config = dict(
    model='self-supervised audio encoder (BEST-RQ)',
    dataset='acted Russian speech (Dusha)',
    train_examples=26041,
    n_mels=80,
    hop_length=160,
    input='log_mel',
    win_length=400,
    codebook_size=1024,
    mask_prob=0.05,
    arch='wavenet',
    norm='batchnorm',
    depths=[12],
    kernel_size=3,
    stem='single',
    widths=[192],
    init='trunc_normal_002',
    residual_init='none',
    optimizer='soap',
    beta2=0.99,
    learning_rate=0.002,
    beta1=0.95,
    shampoo_beta=0.95,
    eps=1e-08,
    precondition_frequency=32,
    max_precond_dim=1024,
    merge_dims=False,
    one_sided=False,
    adamw_lr_other_params=0.0011,
    max_grad_norm=1.0,
    max_steps=7200,
    batch_size=384,
    epochs=106.2,
    lr_schedule='linear',
    final_lr_fraction=0,
    warmup_steps=210,
    weight_decay=0.3,
    adamw_weight_decay_other_params=0.05,
)
Rows from block 2, named by matrix and row number. Rows with one number belong to one channel. Each number is 128 + 32 x the weight over the matrix's rms, rounded and kept within 0 to 255. All counts start at 0. Numbers have three digits each.
# filt: filter width-3 conv, dilation 4 (model.blocks.2.filt.weight, 192x192x3), inputs 28-55, a 3 kernel for each
# gate: gate width-3 conv, dilation 4 (model.blocks.2.gate.weight, 192x192x3), inputs 28-55, a 3 kernel for each
# out: residual pointwise conv (model.blocks.2.out.weight, 192x192x1, transposed), outputs 96-191
filt.61:078085076106101086156178143161142149103145132111093168067143134073115101190068157139095097130103124154180131114143137123063120109137115087136059131140166155114072165093133140130179118173154159067144172119133106166096149128114104178061101114113194105098
gate.61:146120103147109140140118163139099121138170163127150102143075053060114120128115131107115171154092125134121095160111095137084120144204119122120123101081151161164180109152208161056159049113119097117119091071159162168068069098141184187156152104115129068078
out.61:080157141124140119066101099165138154076092147165161121093142100111077097117164103183152121156065163129113135124125154166118154127117136098128132066195101092112131147099092108081169182177188123113186148154192124129102138122117093084126168100152123125099091095124091119170122129104105109097
filt.62:189189104181150142077117121154167161110139154131167100110177118046149086152069136151182090149113091112172128133087101099098142077160164160161156072119104117079108134107137105124094108134069121164159124105143079165068159140107144157113132107123145100101
gate.62:088105127133057107159141063178080126116141082205100122111114085169152107157095164118168099149115147099168145084154073071137148113089159135112131131147191175082158122124125096196121168028150162112148122139065133122123126102168145096138175117139061128163
out.62:122131121129140127188181189180091119104110146080140120129179186071046123153119123117093178101084166094103168090100101136121152110135159144147093163097137157117069124119119153063094109130126131122108081119147071079145111119157131138111147106183165128094113143077124133132121166087134071123
filt.63:193141091151089175123154222167088153099047152145117110141163111172125124146053124128164132136146125133045171045173148138156140147042144079147121162108126115041150102138150142167113120127110119157119167139138145132129114163101099113134137146126134157148
gate.63:116154153089095073135081100172129115123082122145149142121162127127082140122128157121102157153117109171107113185114142129189117171084131113072137135124150104127129109111192154110086053126117104104134097138132139157120169118136151095096148107136156043132
out.63:106144110152208066115088150188101157091136169130102108158136109090147158151100131136144124094121117144155135192094149169126108106118186088090101182131111099095114136144152112087052058181064155158118103111149117088057117134105138155153175134134146155128146116141150119117152166068149180042
filt.64:143151103129142176136150089137163105092096173126179131096075176140132135096144097150111138121168122076156088121183096160121120153136139132081164152105146154110124127089113123100180150058101167147121081148146121068128097127180165153162090156105137121173
gate.64:055166088113186170102191148120187158152135146134179090085152123082135139097127175134189159129098154106160170204116152123058114132110136158144144069173112104065128118158135151139109130114065089096123173137138153062155107156107123156111111139133092143076
out.64:136099048104117155080121167190168106131113092128080115055107119104090156176086126109143133095135191081178061096096134126133156110053135165128185141101129131107173145144129128133060089162066115114122120093106172144154156114138102135178148219116126096124132096166104125074137137138103126101
filt.65:127167114172088105087114123159084153083137141087069148071097174128084204166154142170129143115111130162124090099179149105128138093103132162124066120090135133179198113138087151128097107135120152189103133169123138080075114154142168092101116133125122111165
gate.65:094157098152112101168104142094116167134136111164064118133027075127046138145114148132123086123109172106074117090154132135087085087169122184082155182158132130152157159162086123134128156167087124131100140149118109131119152193125059166132119074160117119100
out.65:113058108170073114140100120103124085161117143058083153109160101098119129163168081158113162115127116089172147119087105150156176142161131118168098124088134180092159121152109106128126135183089104084122119137099197073051128079102166180037066108099055103109117191114125064133125181105174122075
filt.66:113156130167080144127159127109112139107133134084133095109158131189126187177101102108173140172144164141128156110209082131147121135105156176122160130092094132141119135126154131180121157154083097112159096144142122171162061100131082134076153153114081105141
gate.66:142129128126190128101139126153086110154125128125159115134145107137144154099140111090156123140125129100098127091104102219118155141147099136101087141175117101080126113083137125163107068111111096168107195123120114067110146130131088152089096103105163172072
out.66:147081121100162147111097109075111099063135155168140113130162127109133094123142123141122122116130101145115100145147115178130076110031133156126120121128164123146085144102130129093150161071140191128119121148145125149131108065108072127125126152092076088124107154102184131146145115163174099150
filt.67:132159173155087151165117109082154144146188092142082221144169115140090102148159117112197108076102158100196108039114150050147159151088115149083125115123119140060183108193122157151130169127152116183128146124179120107059119133212110139111114197110153131100
gate.67:124170100120148117068112114141095182138085126195142104167141138105117077084150136154133141170100150150124134167128104115101115138154104134113090141158066133146137127094142132164139084153094128163139104230109151136142165191103120132164085245144124120162
out.67:157109123178113136089170108163156146150165138048149174111107112142151140135120175072123119165099151094110087078123101089096121131158090148100080112144112190090136182173115142096123131153057165124174116117134148079112122092129108097153158119121101079110143128112151156160114120136106134173
filt.68:142142173173157135115124112166144178087138159129141163108130100140111107183113134142114136166169153163126112137138123173123116145129177178146117101166124074153124118081181199134151176119088142156171145097124183103110135119175061139111162061128103094138
gate.68:162066055168102117138056156134100099152150141087202173161137086189055143134161116131128077062068129083145153154171090065125124153148085103112114119152121177118106111105103130106129175127112152139105129100107109097164135164143076102105128175129162131148
out.68:175092091128117125124151081157087111099141154118144155087125093169089096099123128140062121170142124113177186175130117151140105165103125102097108154091085111111127163130152140153152122096116154094150094118132128099134085148111091060177132165165123189050113133092098106157133180136114156132
filt.69:183086130124096045100160132142110111126091105139152209138097109116051137098168114128155094133178149093233163116141062131162092214143140123138129113146114143157123168145125126163096171083163103137103150150093139068085126214155108120106138138158085133112
gate.69:111061126078125164108110102135169121157110085127139075150174161118102131127117135134108124113106135124183125134159121063121128099188109129130163129145129113165159131113136136122134137125062093106132105175026109148133102076112097117107134198138114188127
out.69:156176154090130129121063166235142106178145067094133151148136116157105116088132053130126135082103117105142094152100170117059177220131139149147088110154107172129162189145123102096134123165149191081108145127137166092120171142197161091086118083146087156125147096098161083113058075149082148166
filt.70:077128150134122119134105163093097101107142116153136123122165080160099098134101152142131112110138161141151128109163137109115142114065101125133137180122113089116130117095123094136098203115170101081093168116164138152167148114191191135154172121162104111147
gate.70:085099124114097123039198110117119099114088130128133090067173098112107172154126162136167146147077163149204088116168172118117128142165113123085099129165122121125187107119151139185114200096089146068099112145103139088094130077098136114090127147119144179129
out.70:150109091157109119133136049203146110132141151168114065176121113098177175113140103147064132122100110125133176109130172126143185163157136084137104118123134147123046043136091137162122111120137102148089117140099080098144192131158176165178052093153159102119128072128135158136157117156162140110
filt.71:129127130134109095068175117111120105152074192155207089140075107141089100095169106135055164156088135122103145145179146118154126066172161129177127127085144152154087124158110127122121096093121141120106108088120123134065151053125178097148161117150098172111
gate.71:099098116099200104125091121120099155123104101167159111134200111120127066133109124139086154105162099087146138149146087128088137140153147135100061115160143117193126154147129116132140096075094181097197142138174139104108093109069114153150125108168090038179
out.71:123085138094173075111108128113173164149116105190104136109145147130154134151187158126181153114095184138166164182134153120120098138122127089119113084155110095216075137127078128144178092116106105183087099081152107122135106180105061109095130146081081105160087197074159137046156076101176170079
filt.72:124123139129165165112206104159131091102214108070092191155136106137129098117098150130172117169152169091108130054120125144119115161138076068094105109103110117077102124134211153057106124069129132066110128116120110127119097161124161123173136173128135101174
gate.72:102156065095145083100101143161142187137126098139143168092145151077100135075142114148154138154127173172126153125130167141077134126098129102111108143143158199151139128092175173154078103144091067124101095124157169096079132178121105151101110189059146109172
out.72:127085176117128098130155112093131136129141155181094134161120103098130149121113117115151160134090144147148138116111159195126093077128134143074119097156103122048055101120112114114120099146124093149148128122125110162162138162128151142111197120148132165133113094096198133072222125109174094094
filt.73:124102066064153136144083119167122127110092136125143071180159105151165111141111156152109131131111159099082139101122177119089084147113108184168142075127088116110062098156165105131140155177149099142139115187113062110151160132065117105181149142159162128162
gate.73:105044123113119159110130127106174166151112157154129165076169166193093168080153089133121230173113177148102033070161124156129118109139178131143080158081111168151121126094088178108072136138108082109157110117250103176104139118110148115105122152146117102141
out.73:024163193111105120127104096193109078119133221086107209149127194144143133088052144174122109065179176068159150095149160095142079067159103111078032157148131142183174157150093126107127156107122137126131159147124164104131129150168116115092093153132146059130125032092167133104117120128189203130
filt.74:110108135139105158099162142150127142130117167154111100159171075123094115057173130099130133119147091057176136143125061135065157126119150124148126190108147125156083098170146174098077096116112077072149153098141097170086116074130109104105120078131100172150
gate.74:088080102175047177149155133148113115123104102130156132146133113124070122112177086170163103161125165121109109107184119117126150084129118139127151138127157145056149108095114157099125065099137106096133130122111109134106148112161152177121151179131108158071
out.74:185083134102133173090097162126054109084072126139137130136174104104140083161131134116137120103136125100111122142128129161120148098119177171089126157152137126090095104161151107122090128079084105115158112178139199141139125121187084142111119127160096143106124151110145107119109150105120130126
filt.75:169149134164135120116117135163152119107111134133134099080198166137083152106068148100151140074180187157107158097102145153103108178097128202106121060110168123139144099120165165079107104117140099126057138109186084142081101131133195135176077178104094120182
gate.75:097077133137124115122158062165147143082126168116149122155126136145135102145178129141132183184132186126090113126119118097128148155155148093132091150141163078124159097106117102155109110088107110103157110129098126118127070123080188167117105141172102124059
out.75:104150106167129126145095100110129134114082137093159148131181142179118079155090166075094090126124150126105195096086076086158115215131165153117159124160140101125152164132108155124102171126164144123147136126095125078127168157107155128112092127151144126144141171105137089126104125088108156129
filt.76:161078158174159189123144164104102147080107071137106135085114165177140123079130071042190140104188165110146116189199136050100115113149129127087168205088135139118103152165147178120110111129125124076090129136115149112120163105100119144167068150159104093118
gate.76:096140123178100158147119041162122117138160073112110104190118134067106087134153155123108127148162100105150108160141081087109098176209111110072089079154100104073163099161133132213121124080104070116155135129116113103093140145158121125150122128129165163187
out.76:127140148153084112186092062136114124127119142144121150161123146039075133131164089083152087179138100130131105131105137148125122143178169156099171090159138095129118090100116114142125074139115122145123131082170115161152105209142094093112159122098128087119110143152138109136092139061170147165
filt.77:127214115091121161074124129120081202159117166135068152142133116104132135120145051085116115136150112104134085164165108099124167150159126147117086135172136077199109094112156163108142188152133141143102117052125135172096125134098108077101130150100123158070
gate.77:146062098129171142153120093102088113093156088114182098187122169177134115142162090120152159157100128127155165107125135173163073174160106139096114125104145096159189094130144119156185090165076142124127198148123158137176151134059136129185123103178108153142
out.77:113091195043151138116159122171136104097138145101166154154145141125118145113136171152113084126058135105100134095141073114100160140123115154054144123076165133079206139163080156076065075116134133101077123123187150068126111118134140141145115176166153142100113190167107124129078136159141147126
filt.78:123069088124147127113140115214063123128112166121120143127149136202157172164124092098136092157083183164133144087131149104119108126100126121134078171092108074150084154095139164154129126128129169099151047122128125153153173091131157148112146086104170116123
gate.78:125141108119118142030143095113094150132097106190144164167132147136144122096116127123072183181108132120114109168151129152065162116173143093116132166160123125114200153154091159102144039129104110090139112156127180133109050155109136123157122145100086132187
out.78:146138065173121100104117167117180110138154091177152170194104170110141176132125164056142155127108187166132105163115125115118138089187032135150175066057149227093090150125163135091114164121149129110169131151152091042067106143116130143116154099123118180085159137142108185110117158150142077139
filt.79:123170162151132144118129097061123147115085138160195161102078137147027147159172122149089122162100061061170087136132132119159108163214113157150150114098145083191143123148134116134077132129110108153140142074140019142151118064145117140123078103103115114091
gate.79:124145070149166159102145078130075144127094105137112120161208086160140166114144149138161164136137155100124170121150132080152162166107163093179114122172113116110126102088166097143152136194096127110145140168126076115106106126112125105157137168140148128151
out.79:166133175203118143113157150147072147124121153170122098140163119125164083150127155169154118225147104129158148156105178208066118079153083134103150140119163126096171113096094121087110115110106174165089159133119160119101150166132205140153151129229137084111122167155126075110145121172150151117
filt.80:087129118100144091118083109141147113122145128130081106122061143103134083108102176157099098173079083182118102166123163082148152144090150147152162129126121105174081118146124156156123178106143155131136072079135186160148123122105098138112200136148119100123
gate.80:094095132115113184128141100120149104133125134098148122062119156153102144134149156127044152107151092151108170137115184113137144147145117076085102188140089128193099103095143172063133164110113102125134146105133113164123100156122176146122181129116122074127
out.80:164145140185091123083123116111187110114046169133107155157116174180107150112109095123152107122128192151091164128086120152084121121173155145151192186092146151123098161130084128131109143134172124134096170120139149131116162163108135105078110105130150164104083139207090187151130165133134069121
filt.81:122147139142128119150155187122110152089106097117159154140124154128103124156116077093154122091122143131129143125148112126126117126088158096106038094150099156161133102091082111103159100071091157151152100085169123153113117058095163110102128165109090109076
gate.81:103101084115152109132126149142149088125125127081163137160130131097093167160164147143126151165166116134116071144113098162162116139138130142124180133121167135158119085107087140142157065131138152089146159098223107102151112063171139074120153123114124149100
out.81:086141156146102121127146124088151160114172088124102119108125102162119143085130128151151064115140143145125143149171124152078100137177150103136132145124174146100133048119141173130055139090055169169180147108140174096150135097101098108075114130112144156090173102221148174118139121096101139145
filt.82:142173075099108171175046106114145136067170160137127123079157096133150131109123151111117081074091114094113150172092184108124143123093074198127125163180156142138121081114092111091119136130161171169100135173101057155142164111115107058157090113146198097110
gate.82:145133111138143130135077107142175132092152152162075114113213099120165110110182169136135128129147126103093114099138114132083170201092186130074145165094135110122135100172111096128071051140145169135131079076144158167128183118134107166068154129072125085102
out.82:133150130090092113146121130098091140168175051113141107134094163076090149142055113137126121118178108121153133123199124145054107132123101128175176127093190049137105096102149086135130097159154179143165121107109100126089173141162111135136146096121118142156164083147072112181100132196108146071
filt.83:186117103099131124103156112109146099139099086172100122106179063161136147117159131157029066154113086177177177087077145120126163081102168158137133167133201160150127102107153096105069178104140153139075122133100083138168088153124135201070196095128151046125
gate.83:129135117127090089165169085172148094129181127114151128077254147097141118106139079147094112147193142148142183093192168137133096184155170169123088136146145136126114128050169110172117094107109121139108101121171068165110146165174090163132128136097122105191
out.83:159159137193099189109172122078149096162147157081149091108190114154158163088102157125184115151122135144099114152079086129122138112156077173126148115203125108099137072081134128090099144208142105131083156140190160165136161077119229160083105134175099130134092154198157129185178088116077140071
filt.84:119144143215083101120160111149121077131030102156146141170157185045123187140073148113140084096131137106124087120105092149110075138155152088192130194108125096108080167171109200091084110146082142141132076165099071155082109112126110116078144115163073096103
gate.84:107108122182111123128162153120132158040115102140147108136125131154101189090162121190109100110120172133078142143123112111101112052118198174132049110081136164157105114110195109092109132134133134131095075129101073158135134122116133142061164138153122113109
out.84:171142135118090154106150058209145125144128094119088186069061163090156147164153163136092185103108138149122125120134095129120151129132134110149100137103128136167090117108140103065099120128151129113162141148138142089182093125095097138117135109140132110135132117110137165149128095108159103119
filt.85:131165105088118186142119086165166099099164076119134087103116134185120147123105111135123212106148119127155107048162077109153094090164130095179167134128109143140165176084193148149084093095059189105092120145084111148081166126175160113129129102151133146174
gate.85:114114118158085181101109102060121147121105146198149170118156117118069140072209102142211068169154157091103142087150167112173040108111186072161048171110115073139084178139157165123150096180185123105140129169174051116174056092163139133133132138134106123061
out.85:170083131116136119119115122143069133178133129145131126162091107069108185126145136200117120053128155162148098126122128105117086121154070138172133169127133132131153137180134068089079080131148175117174083173117124120098120108203072089140147129085143172125115192106139154187101150108136146139
filt.86:130137126094134082135144155117034133141116133132084069164079138125133079106143178138105165105135075106067147140148142125098123097111120130189121111086174181112100071105138126149132115106191178140122119125120132092108155070168108101118138052130091087192
gate.86:070108128141195161130165134135120124127148161131086139127123131139178092183096149132106095194197146087135115079160088081085102134129150159150124143136152140141127140179143120090190161046090113152154101112154125117138130114145104116149164141124101046146
out.86:100132122089162141158076155128122139168122149178136122106108138095157149142125137130164048098106105105135188128128130167136122159127124130108130132167072179122194128135138202075133113116174149145199086124126126112135075150131146110200166080229121169117147174148156130129147174196073125109
filt.87:113131166089119076070126173137114145148128091131097149144111160159150129101139112136172128175126152172063168142140142114140125104084136109122119115081125137141133137147105133152124090133141154092159161146137102137103136066025128158140165138101145124142
gate.87:073129155102211110106139102162176155110056089126158146107155156125177070124147107128147108068136139140137128108113049128087111097166209173101070109090094084141148090073152135085155174120111113098165124098133133114126150100118114158148207121113083120031
out.87:101190149107105145083110213197158111127122136086152043116140142130098108104131132061096131132119105144132089134109101114145117171119106098100094132165176099117066154098124117112126139158143117123135137125108105154195084125161136113168088172115070131129094045163157119150140102179131161215
filt.88:121140153109102061143107152141099174099149117158197127117139143161126157142089163114059115159119117193116149086156144095135058182116124186071105070156115147131153078155124128132100129206083156109113137082143142129146141163174154136135112110112148110137
gate.88:144086145109201126139094177068133148115088128162140158131142164165091125112218110117166124114141130147175084137185122139179049185131127118113140115088149075135212105152168107155125143124082071101147080102159111157105116134203127149142175116092133129087
out.88:148080162100141153103122081110181098160101190139091129121139124076191118096075112123092088108130076136149124130156074168139083083091171154164186165122089089147104033078092113115101105122098126153125085164136072114100145177099083177095089116162123185066114101149138129123106162141150086150
filt.89:105174106100155113113159123151151074182092153106150142139048155129106179137151113147107131162145116160162113233125111123119109187166127078053163093124096159149088147194111183133140039117137103067159143108123086149128111133163139122145120158142164125094
gate.89:070110082152153093152154199150114109109177083164106098103116119162110081102181170187118170163098125132111159151182149152136076102119103148154153132163113105152178109147121114116108084114155103088120136208155183171080156048173106126148120114136084099069
out.89:164177087101125140097118165176188153141131128163147056134092123171077179130157202114123140155148067102155062162168116151038101135199128152170111154116143139165127157157126164082132107149115091159164195164136104121170126072178083110115141138155096106138081187124143167125074071151201180138
filt.90:093124078092126109118151107139088146169146213070172114163137131190190133132123172097124172128120076087080102127039152116118152136238089107146126107133141126186155106155086168168079133119122178140137138118060135110129139106120123183122183118163099081111
gate.90:157103073123104122063118093094115103116146106117155174106101120132140120092183155114172069108151167088045169147116077142094104115058145091083100114099122187144197139164120149117158119067115111138105175124134110093152211096166180118127142116077187117093
out.90:086092068119100076144114104079126090156165151057120065114118066147123117168147154063085159152103179116114166067107154115117151135136185136083086123117148073061127182134172133088113144170175133138149113139130108146111158119072135135115150114084122145075172133087066177175205153135123121196
filt.91:113157120123142109160076150163130143106081114085153115152149118113073079157084118118075151170069149104143147097121114104108176123128169135098135199086090144110137178158149192132083135099152169195109203138060089097125142162160148113156066118117124063124
gate.91:113065097124147145113120149086157114144155110136131113118167118128156144156126104117085133128146099116111123141135160109187146139117134165124117113171162122151110133108179097113070154098130128101099143111119154086126121113145108105098160145168097163117
out.91:045214094150150166064118161136130144151137164138135114141153205129120144035123143103185133107073209131121148167107176107146041140093133133115157184123111121121143124166141113156140096146117120098133111131138134150148132144150124072131171178124122204163117059183115132144103108144122130123
filt.92:122123106096157132120085126146178046140129152168063154090139157106140104131141094155113112099125098080120094161114145172135174115115095080095068114085128159135125095170091075140105182130085157128113201076121173161125063093105108120126074116124151127126
gate.92:124089108220178135138101105074180121135138127123156134092150107114123103106101127116161151163114170122091094128158096107094173143142141100147076152123142151122154076149120157146155090138081119150154090155078096158184145131052127140109142154063066142147
out.92:138124122124131113097082157094111161161193145167154108024116195164087176121134112171104162170194115137046131121157114091107113134130065094129095125159122110107100129131111130087176091099145121155067163152123151175126130147118145161159119201111140087140177166117175115165182088146139067068
filt.93:230109137116121136125092155139135101186144112115134123162108121177128126124105144154172061122147142164111129064083134144131032162171180073119146155104130111132133148176154129113106119137123115121122158112095159177168168127156125203084150148126076124137
gate.93:164187095120073127113155076166120107159075092122132081144135118123139173131147121106107084156079199088112121099117108107158107170092126166082106098116149118141151097137129132068136116120084092124160123121138127136103157151122117135107134152119140137150
out.93:138137161152119113150153110164089164151166150142179094111147081111133122135182093118129137156163109057117110098127152128118114129147070126150147109186108097121161118146127150111133115146075105090108110168112154129134157121140127152196130112125142134143116124158153104073110104118115061131
filt.94:109167120093146151147174155131137131171178142090129114146120141102102038137111127134146147121112102162104104117115157122074176144096157111093164171059142167102162165125135128139151094120133101077154181115156175118123120157168187119103123118084156131082
gate.94:177051140139130111117102142130128112143125123083116070147145114148197099116095126096088129162198169047111105065148148100144147139108183159121146153158170192101162102105166117111095139074125151109121123163099133181145105106116116150124117184092069075119
out.94:131134164130176106112145149097120156110115128128125119115152121166126115106131114126064100127161170072105171128167088153068150102217093105109116121175160073150139124145107121156112126158085149112083140150109116138176127129189149062221152168058142140147176143108153109139151141152167118110
filt.95:123125163097191140086125113104173154151111122154091130047106133168162108170047127109149157078141159116104097106164150132182134183123107090105101132131091148043131118157086148130072139157139213088129142171099165174111111114161081138145100076146156191136
gate.95:115137114128161118153105063096119113174087116124141141132115159159133136177141135142168100125095090166085121137177098133138087065088138186062140122095147158081156085123166096141046125157114043066078101080139155125114129177108168114093121119066094165103
out.95:131133122119144127094111121095133157165094093188117158138164094186128129139126135117093140161120157121163148133114109141135139089144097117130112154110071152106150174138167114090181051060123076156066083104132100131132094167103102097082115160148099142098172151144073131158100146088135071124
filt.96:136071174179156112159177137105129132117135082180131157101063120150070152100143121152111126068154126128168102077139108048052141121108123169137110129147093123137122112076120128092154136050113156142143123134162144125097107174143094113120161099074157132159
gate.96:109145122129142131160163104179153129153152122125167186073101130139134084116108099147125098146131119142062073147123050079113179173206127161086133132093138112129125122094173125180121089091108066090146172173102157082172057108151103061143113159102198130114
out.96:088085098171115118088120151117090121082114069112081126150141085114115111143141137130120119123156155107129142168170130125132102163109167156165123117114133209164139146168169139118135155133188170135152141147189128176058157050097198108160092093073118098161094110160164101150112116150077126135
filt.97:142130118141189153074106119167171066114165157096191156158062125110146165134143124162126131166086146142127188140147155138158088133116124106118117181164108148117184116143129154087149075149169086131100062172079148121137124116158088111118127109170130139148
gate.97:147111116120148172116120130114095155089116126143128101155158177111136113127147123128123152101146137101154122131145181143137112139150112093120135164125145136141183143121123092168151112136120080116138129073077214133039118090113159099154151116164094108127
out.97:156113163132079154060090155152153124139089110120141122121148150115112094116133169063156096067138122094192102107127073159135178134115154130196120153147179166153113120167128104126160165108117122136128139130163155159086190177120165090094155114170123110144101125070137136142093140169103132164
filt.98:176125132171172160135123093093139136118110154111139112145123112119166162140179129088091083183138137126164101067139111146165075170105108166174124131128186146172199183127155098148145094153190151110103129135154095204057135130122089140103084133175127104078
gate.98:121150114107118076131149079162135107093133131139154175125067157186147096184183142146124120122111177162045158142131108130208128089124115142147053156093143110177145123101156146116096121129092152129126130103086117160124146129163174145121108131080090110112
out.98:138106127160122150127108145128161176152137102118192128126150134148096084120160103134080071126175118132139100146133118197080184154137111108152097159118124169128082102119149148092103080150170165154134149133133108113056131112127110123123104090116211095097144131095108192134116134143089150067
filt.99:111193085153129142135085142123150172130097109139091085065153105141122114127086124088168116114095154157115105139142166116114129136158112151157112149142111091141182153111140146132051146145136160142145163142132071081184093139160125134167171059162125088130
gate.99:077106082098061071112209096121084117129172140097169178156211077100124134150056114151117112166108192074127123130164157179165104128171141076126138163094117107167166153070091091168180085088185118119107124150201103220132164175098089200119190111112095161049
out.99:112102156162105135159178170076112112096057111161147130173174101144110119190159103073131054108173124146187170112144097142104140172174127140158058124096132140120069155141116112201070132096192080116145143085099128134119122102113096136072140106129091084079100130177202128124118121129114203145
filt.100:101113189148128149133135126141131154102107117155082153123132200129100127132120161113141081115115195142132160121158108148082138083104088121092146148046126129119170074134133154133171163093109143172158106153136116141120101109173103125085162132117134159123
gate.100:080087137093168152138181147053142150121125137154089171121136117135097124130127120108119125174148112126142155149112106096143138131177141096124103118130104121180128181154077159098148046079081153078179132165152135127118110100055141147117128138105107074107
out.100:131070171151087110232198075201120138119116174174105131118104133092082152149175160134076101149154190140133117124090134180093074110117157142078108073166153074076031118124098125130155134100156103119059122174168184171115178156130122105143159165112120057117165137127113164128112141102150064119
filt.101:120129129094116086131136174100127095144145130122215108116105213121106096118152162133044185112172109105118102145095143138116154076094084143152164134167091144127183154055069138150110074101131089198138117118129072140063100127128131151123079168070117120098
gate.101:114090131087103080165152094097133097056089146171129122122123107131179058175120133032178180155137167131107097150135108066081108142111151109096128175107110097163129140098124132098170111128133074124093120044144096141195087071131116135079154162074120108093
out.101:123093150155140160116159167104132086182201065112154095099172112098135090149134207115104142112162091113099109150129133117102145125077164145054102127105095176137157103065127130171190130112136117157132126114104104161091206122136085132215127090117074159158157170156119143094159136110102168174
filt.102:157157122159121144154100098181171132078159114113101146099160130091125191114113125109102148158135169167099170082064149086108185067094129151134164143067099084124121125104185147105043138117147076183060105101053152148147205069093140083150152185081103099113
gate.102:090095065119135095132107113110121104133142154156156174137124128108111147114189141141121137122087193181103114110112088158061108132104150064119125158102105111174123104120153114156128078081082168124129131136082177077134127088114129126111148136187126139148
out.102:125156136167076068097115120168146173145130136134138111098144127121147177139169073154101139061164127186094100146106128132054089161129177082141122133096091112112082138122154164146182104101099096111186163106117113094123123131152136112093129104153121120111145144143107091125146188068089150105
filt.103:115134122159070127134090155150144140123145133130109107147137122130132141113107135168169140114138134151101113181167106133160134143155131140142146144131130105101108186084083139139092117145120143129094121158096101135111099183096146105092113123125113124128
gate.103:060069084130176156105139157124160109149104128157151091097144110155126125111084129130127086137119104150066120148113148050158100100126159164098079132101095111125123071143076146103112148071042120184170175197124125157131115124117135167143123139102137115108
out.103:143112113154124150127148138079154119145150102132113073116153149138123141109161102130121115132190126147125120129105138143131135076221129173142085117144112116111197107196119120102139152140149070078184103106115104105087133146169175131130127108127059041091103130126150152141136128161132046088
filt.104:184159071139163062148127167134089142139177119060159086072049123116149158109137109120112130079134099104141116097167216085076136079128076094156184120178135134171109143107099086220090148085130139063182122110141101154114112094133150111102126180122147113179
gate.104:182119140093132093112134152161132072130134134137156180229127143159130140083168103118117146118133143097138143160111141133111112103118180120162113077179165134157185098118121156108084030176111137178109131118099080159104161141057088127111117112130156118118
out.104:101114129114136156169118132086159178143134112131113164156149152142135165136111151132165097172047107160134087191145170136151146155138140138138180101123155209086136084166102131140155084178148192125122163141122084171106168123120040112161169150101186135149147123123118111057136117162143134160
filt.105:193101140103030140148143107119192113135070108090217055126165147119122126142139142111171144107130118138166167148085196094156087151074146137115180112158134185151129136120118167164164099098084154107191129082127117110119183116138085171117127155136151112147
gate.105:119151027124179123093166095118094154120120112083207163130138204136124191130095104142188118163093125162099110152158144148097147126166174091053167130142171124166118121212136123051147147102084084110111164123134081128154121075099106140154152167108129125133
out.105:107087140154147163111172157120097153208097086112195119112136095106117163144159096079050101140132119108149107185136075140147161193097124127112162163118104210145103163091100128122104097180100048119181165096188101178118181131131199156081114100162113093132155150096178126164133134111120136166
filt.106:152109102139131108145149139105116100085114113135106081091142061165073099122119119104121121134089105096091167163102108142130114123113062152157146116159128125149161048113089116152126065158098141114094193127081089127108066218148150187180182102140099123123
gate.106:120079125153097127115148109096142141163163167097142091110157088143129092085099084179104091160072145157104163126161153183103121111133165118149108119159155127199154150097129162146119117111063087154107087081158128170150093117082096091132134098148115162170
out.106:149126109108141107101147168104102096094108129208110106148089150153072219176170143134157173196108105117117098110093177120124157128112144157188137115144098146109093115099155079108069150122145154122165143124124155126173088101115155169125130075117140108115083199128178121221204142166155119166
filt.107:148150151155136091110117154143153233104098102094119139123153124128153112142180101130123140117137102069100097107161173088137103134121085113089096104090143128162131161148127132171079092174096200137088116117157165143061157172115169122118135146158126143121
gate.107:140096146124160126097140117173110119088144104122184095122182130153177182082120139177114106172124150211110151110153124076135106166117103162129116068096151113215118065114119095101172069082079185074125141144083164175118043112133102168144104161096195110142
out.107:091146089062146119130169154156129130142161150147130151136123178137131143137084161178172126160118143129088124160096143057145080143151112162122173127132110144146132103101142106123138117121122101140151097151120136143118140130148156133120120175112119136119190142084171118128176115113059156071
filt.108:152079066160105148124143090110164055126077123091159094109168146099102145134168111114110098164137110131148158175112151067162127186136086162149131121121123096116149108111131113156163111127160165186164120109036140098131147112122188145152135119148139116104
gate.108:130106116122163125157150115108087097107123175194150090157105130140113100155097097164134149165174205146020090034120161097097097156177120153145107131109084127163113132145099113166180088115133102079071132115151125159130139112088082077127164137111133148103
out.108:160129150103109143120172141105085139164126091174157125126060149108150161140157088085155120134128156195140155159096125113067111088149118142173164101111138129100131148171135136148142105155109179124134165180129103167139129155122143113084105140145122149145103143130160131114111161101187139119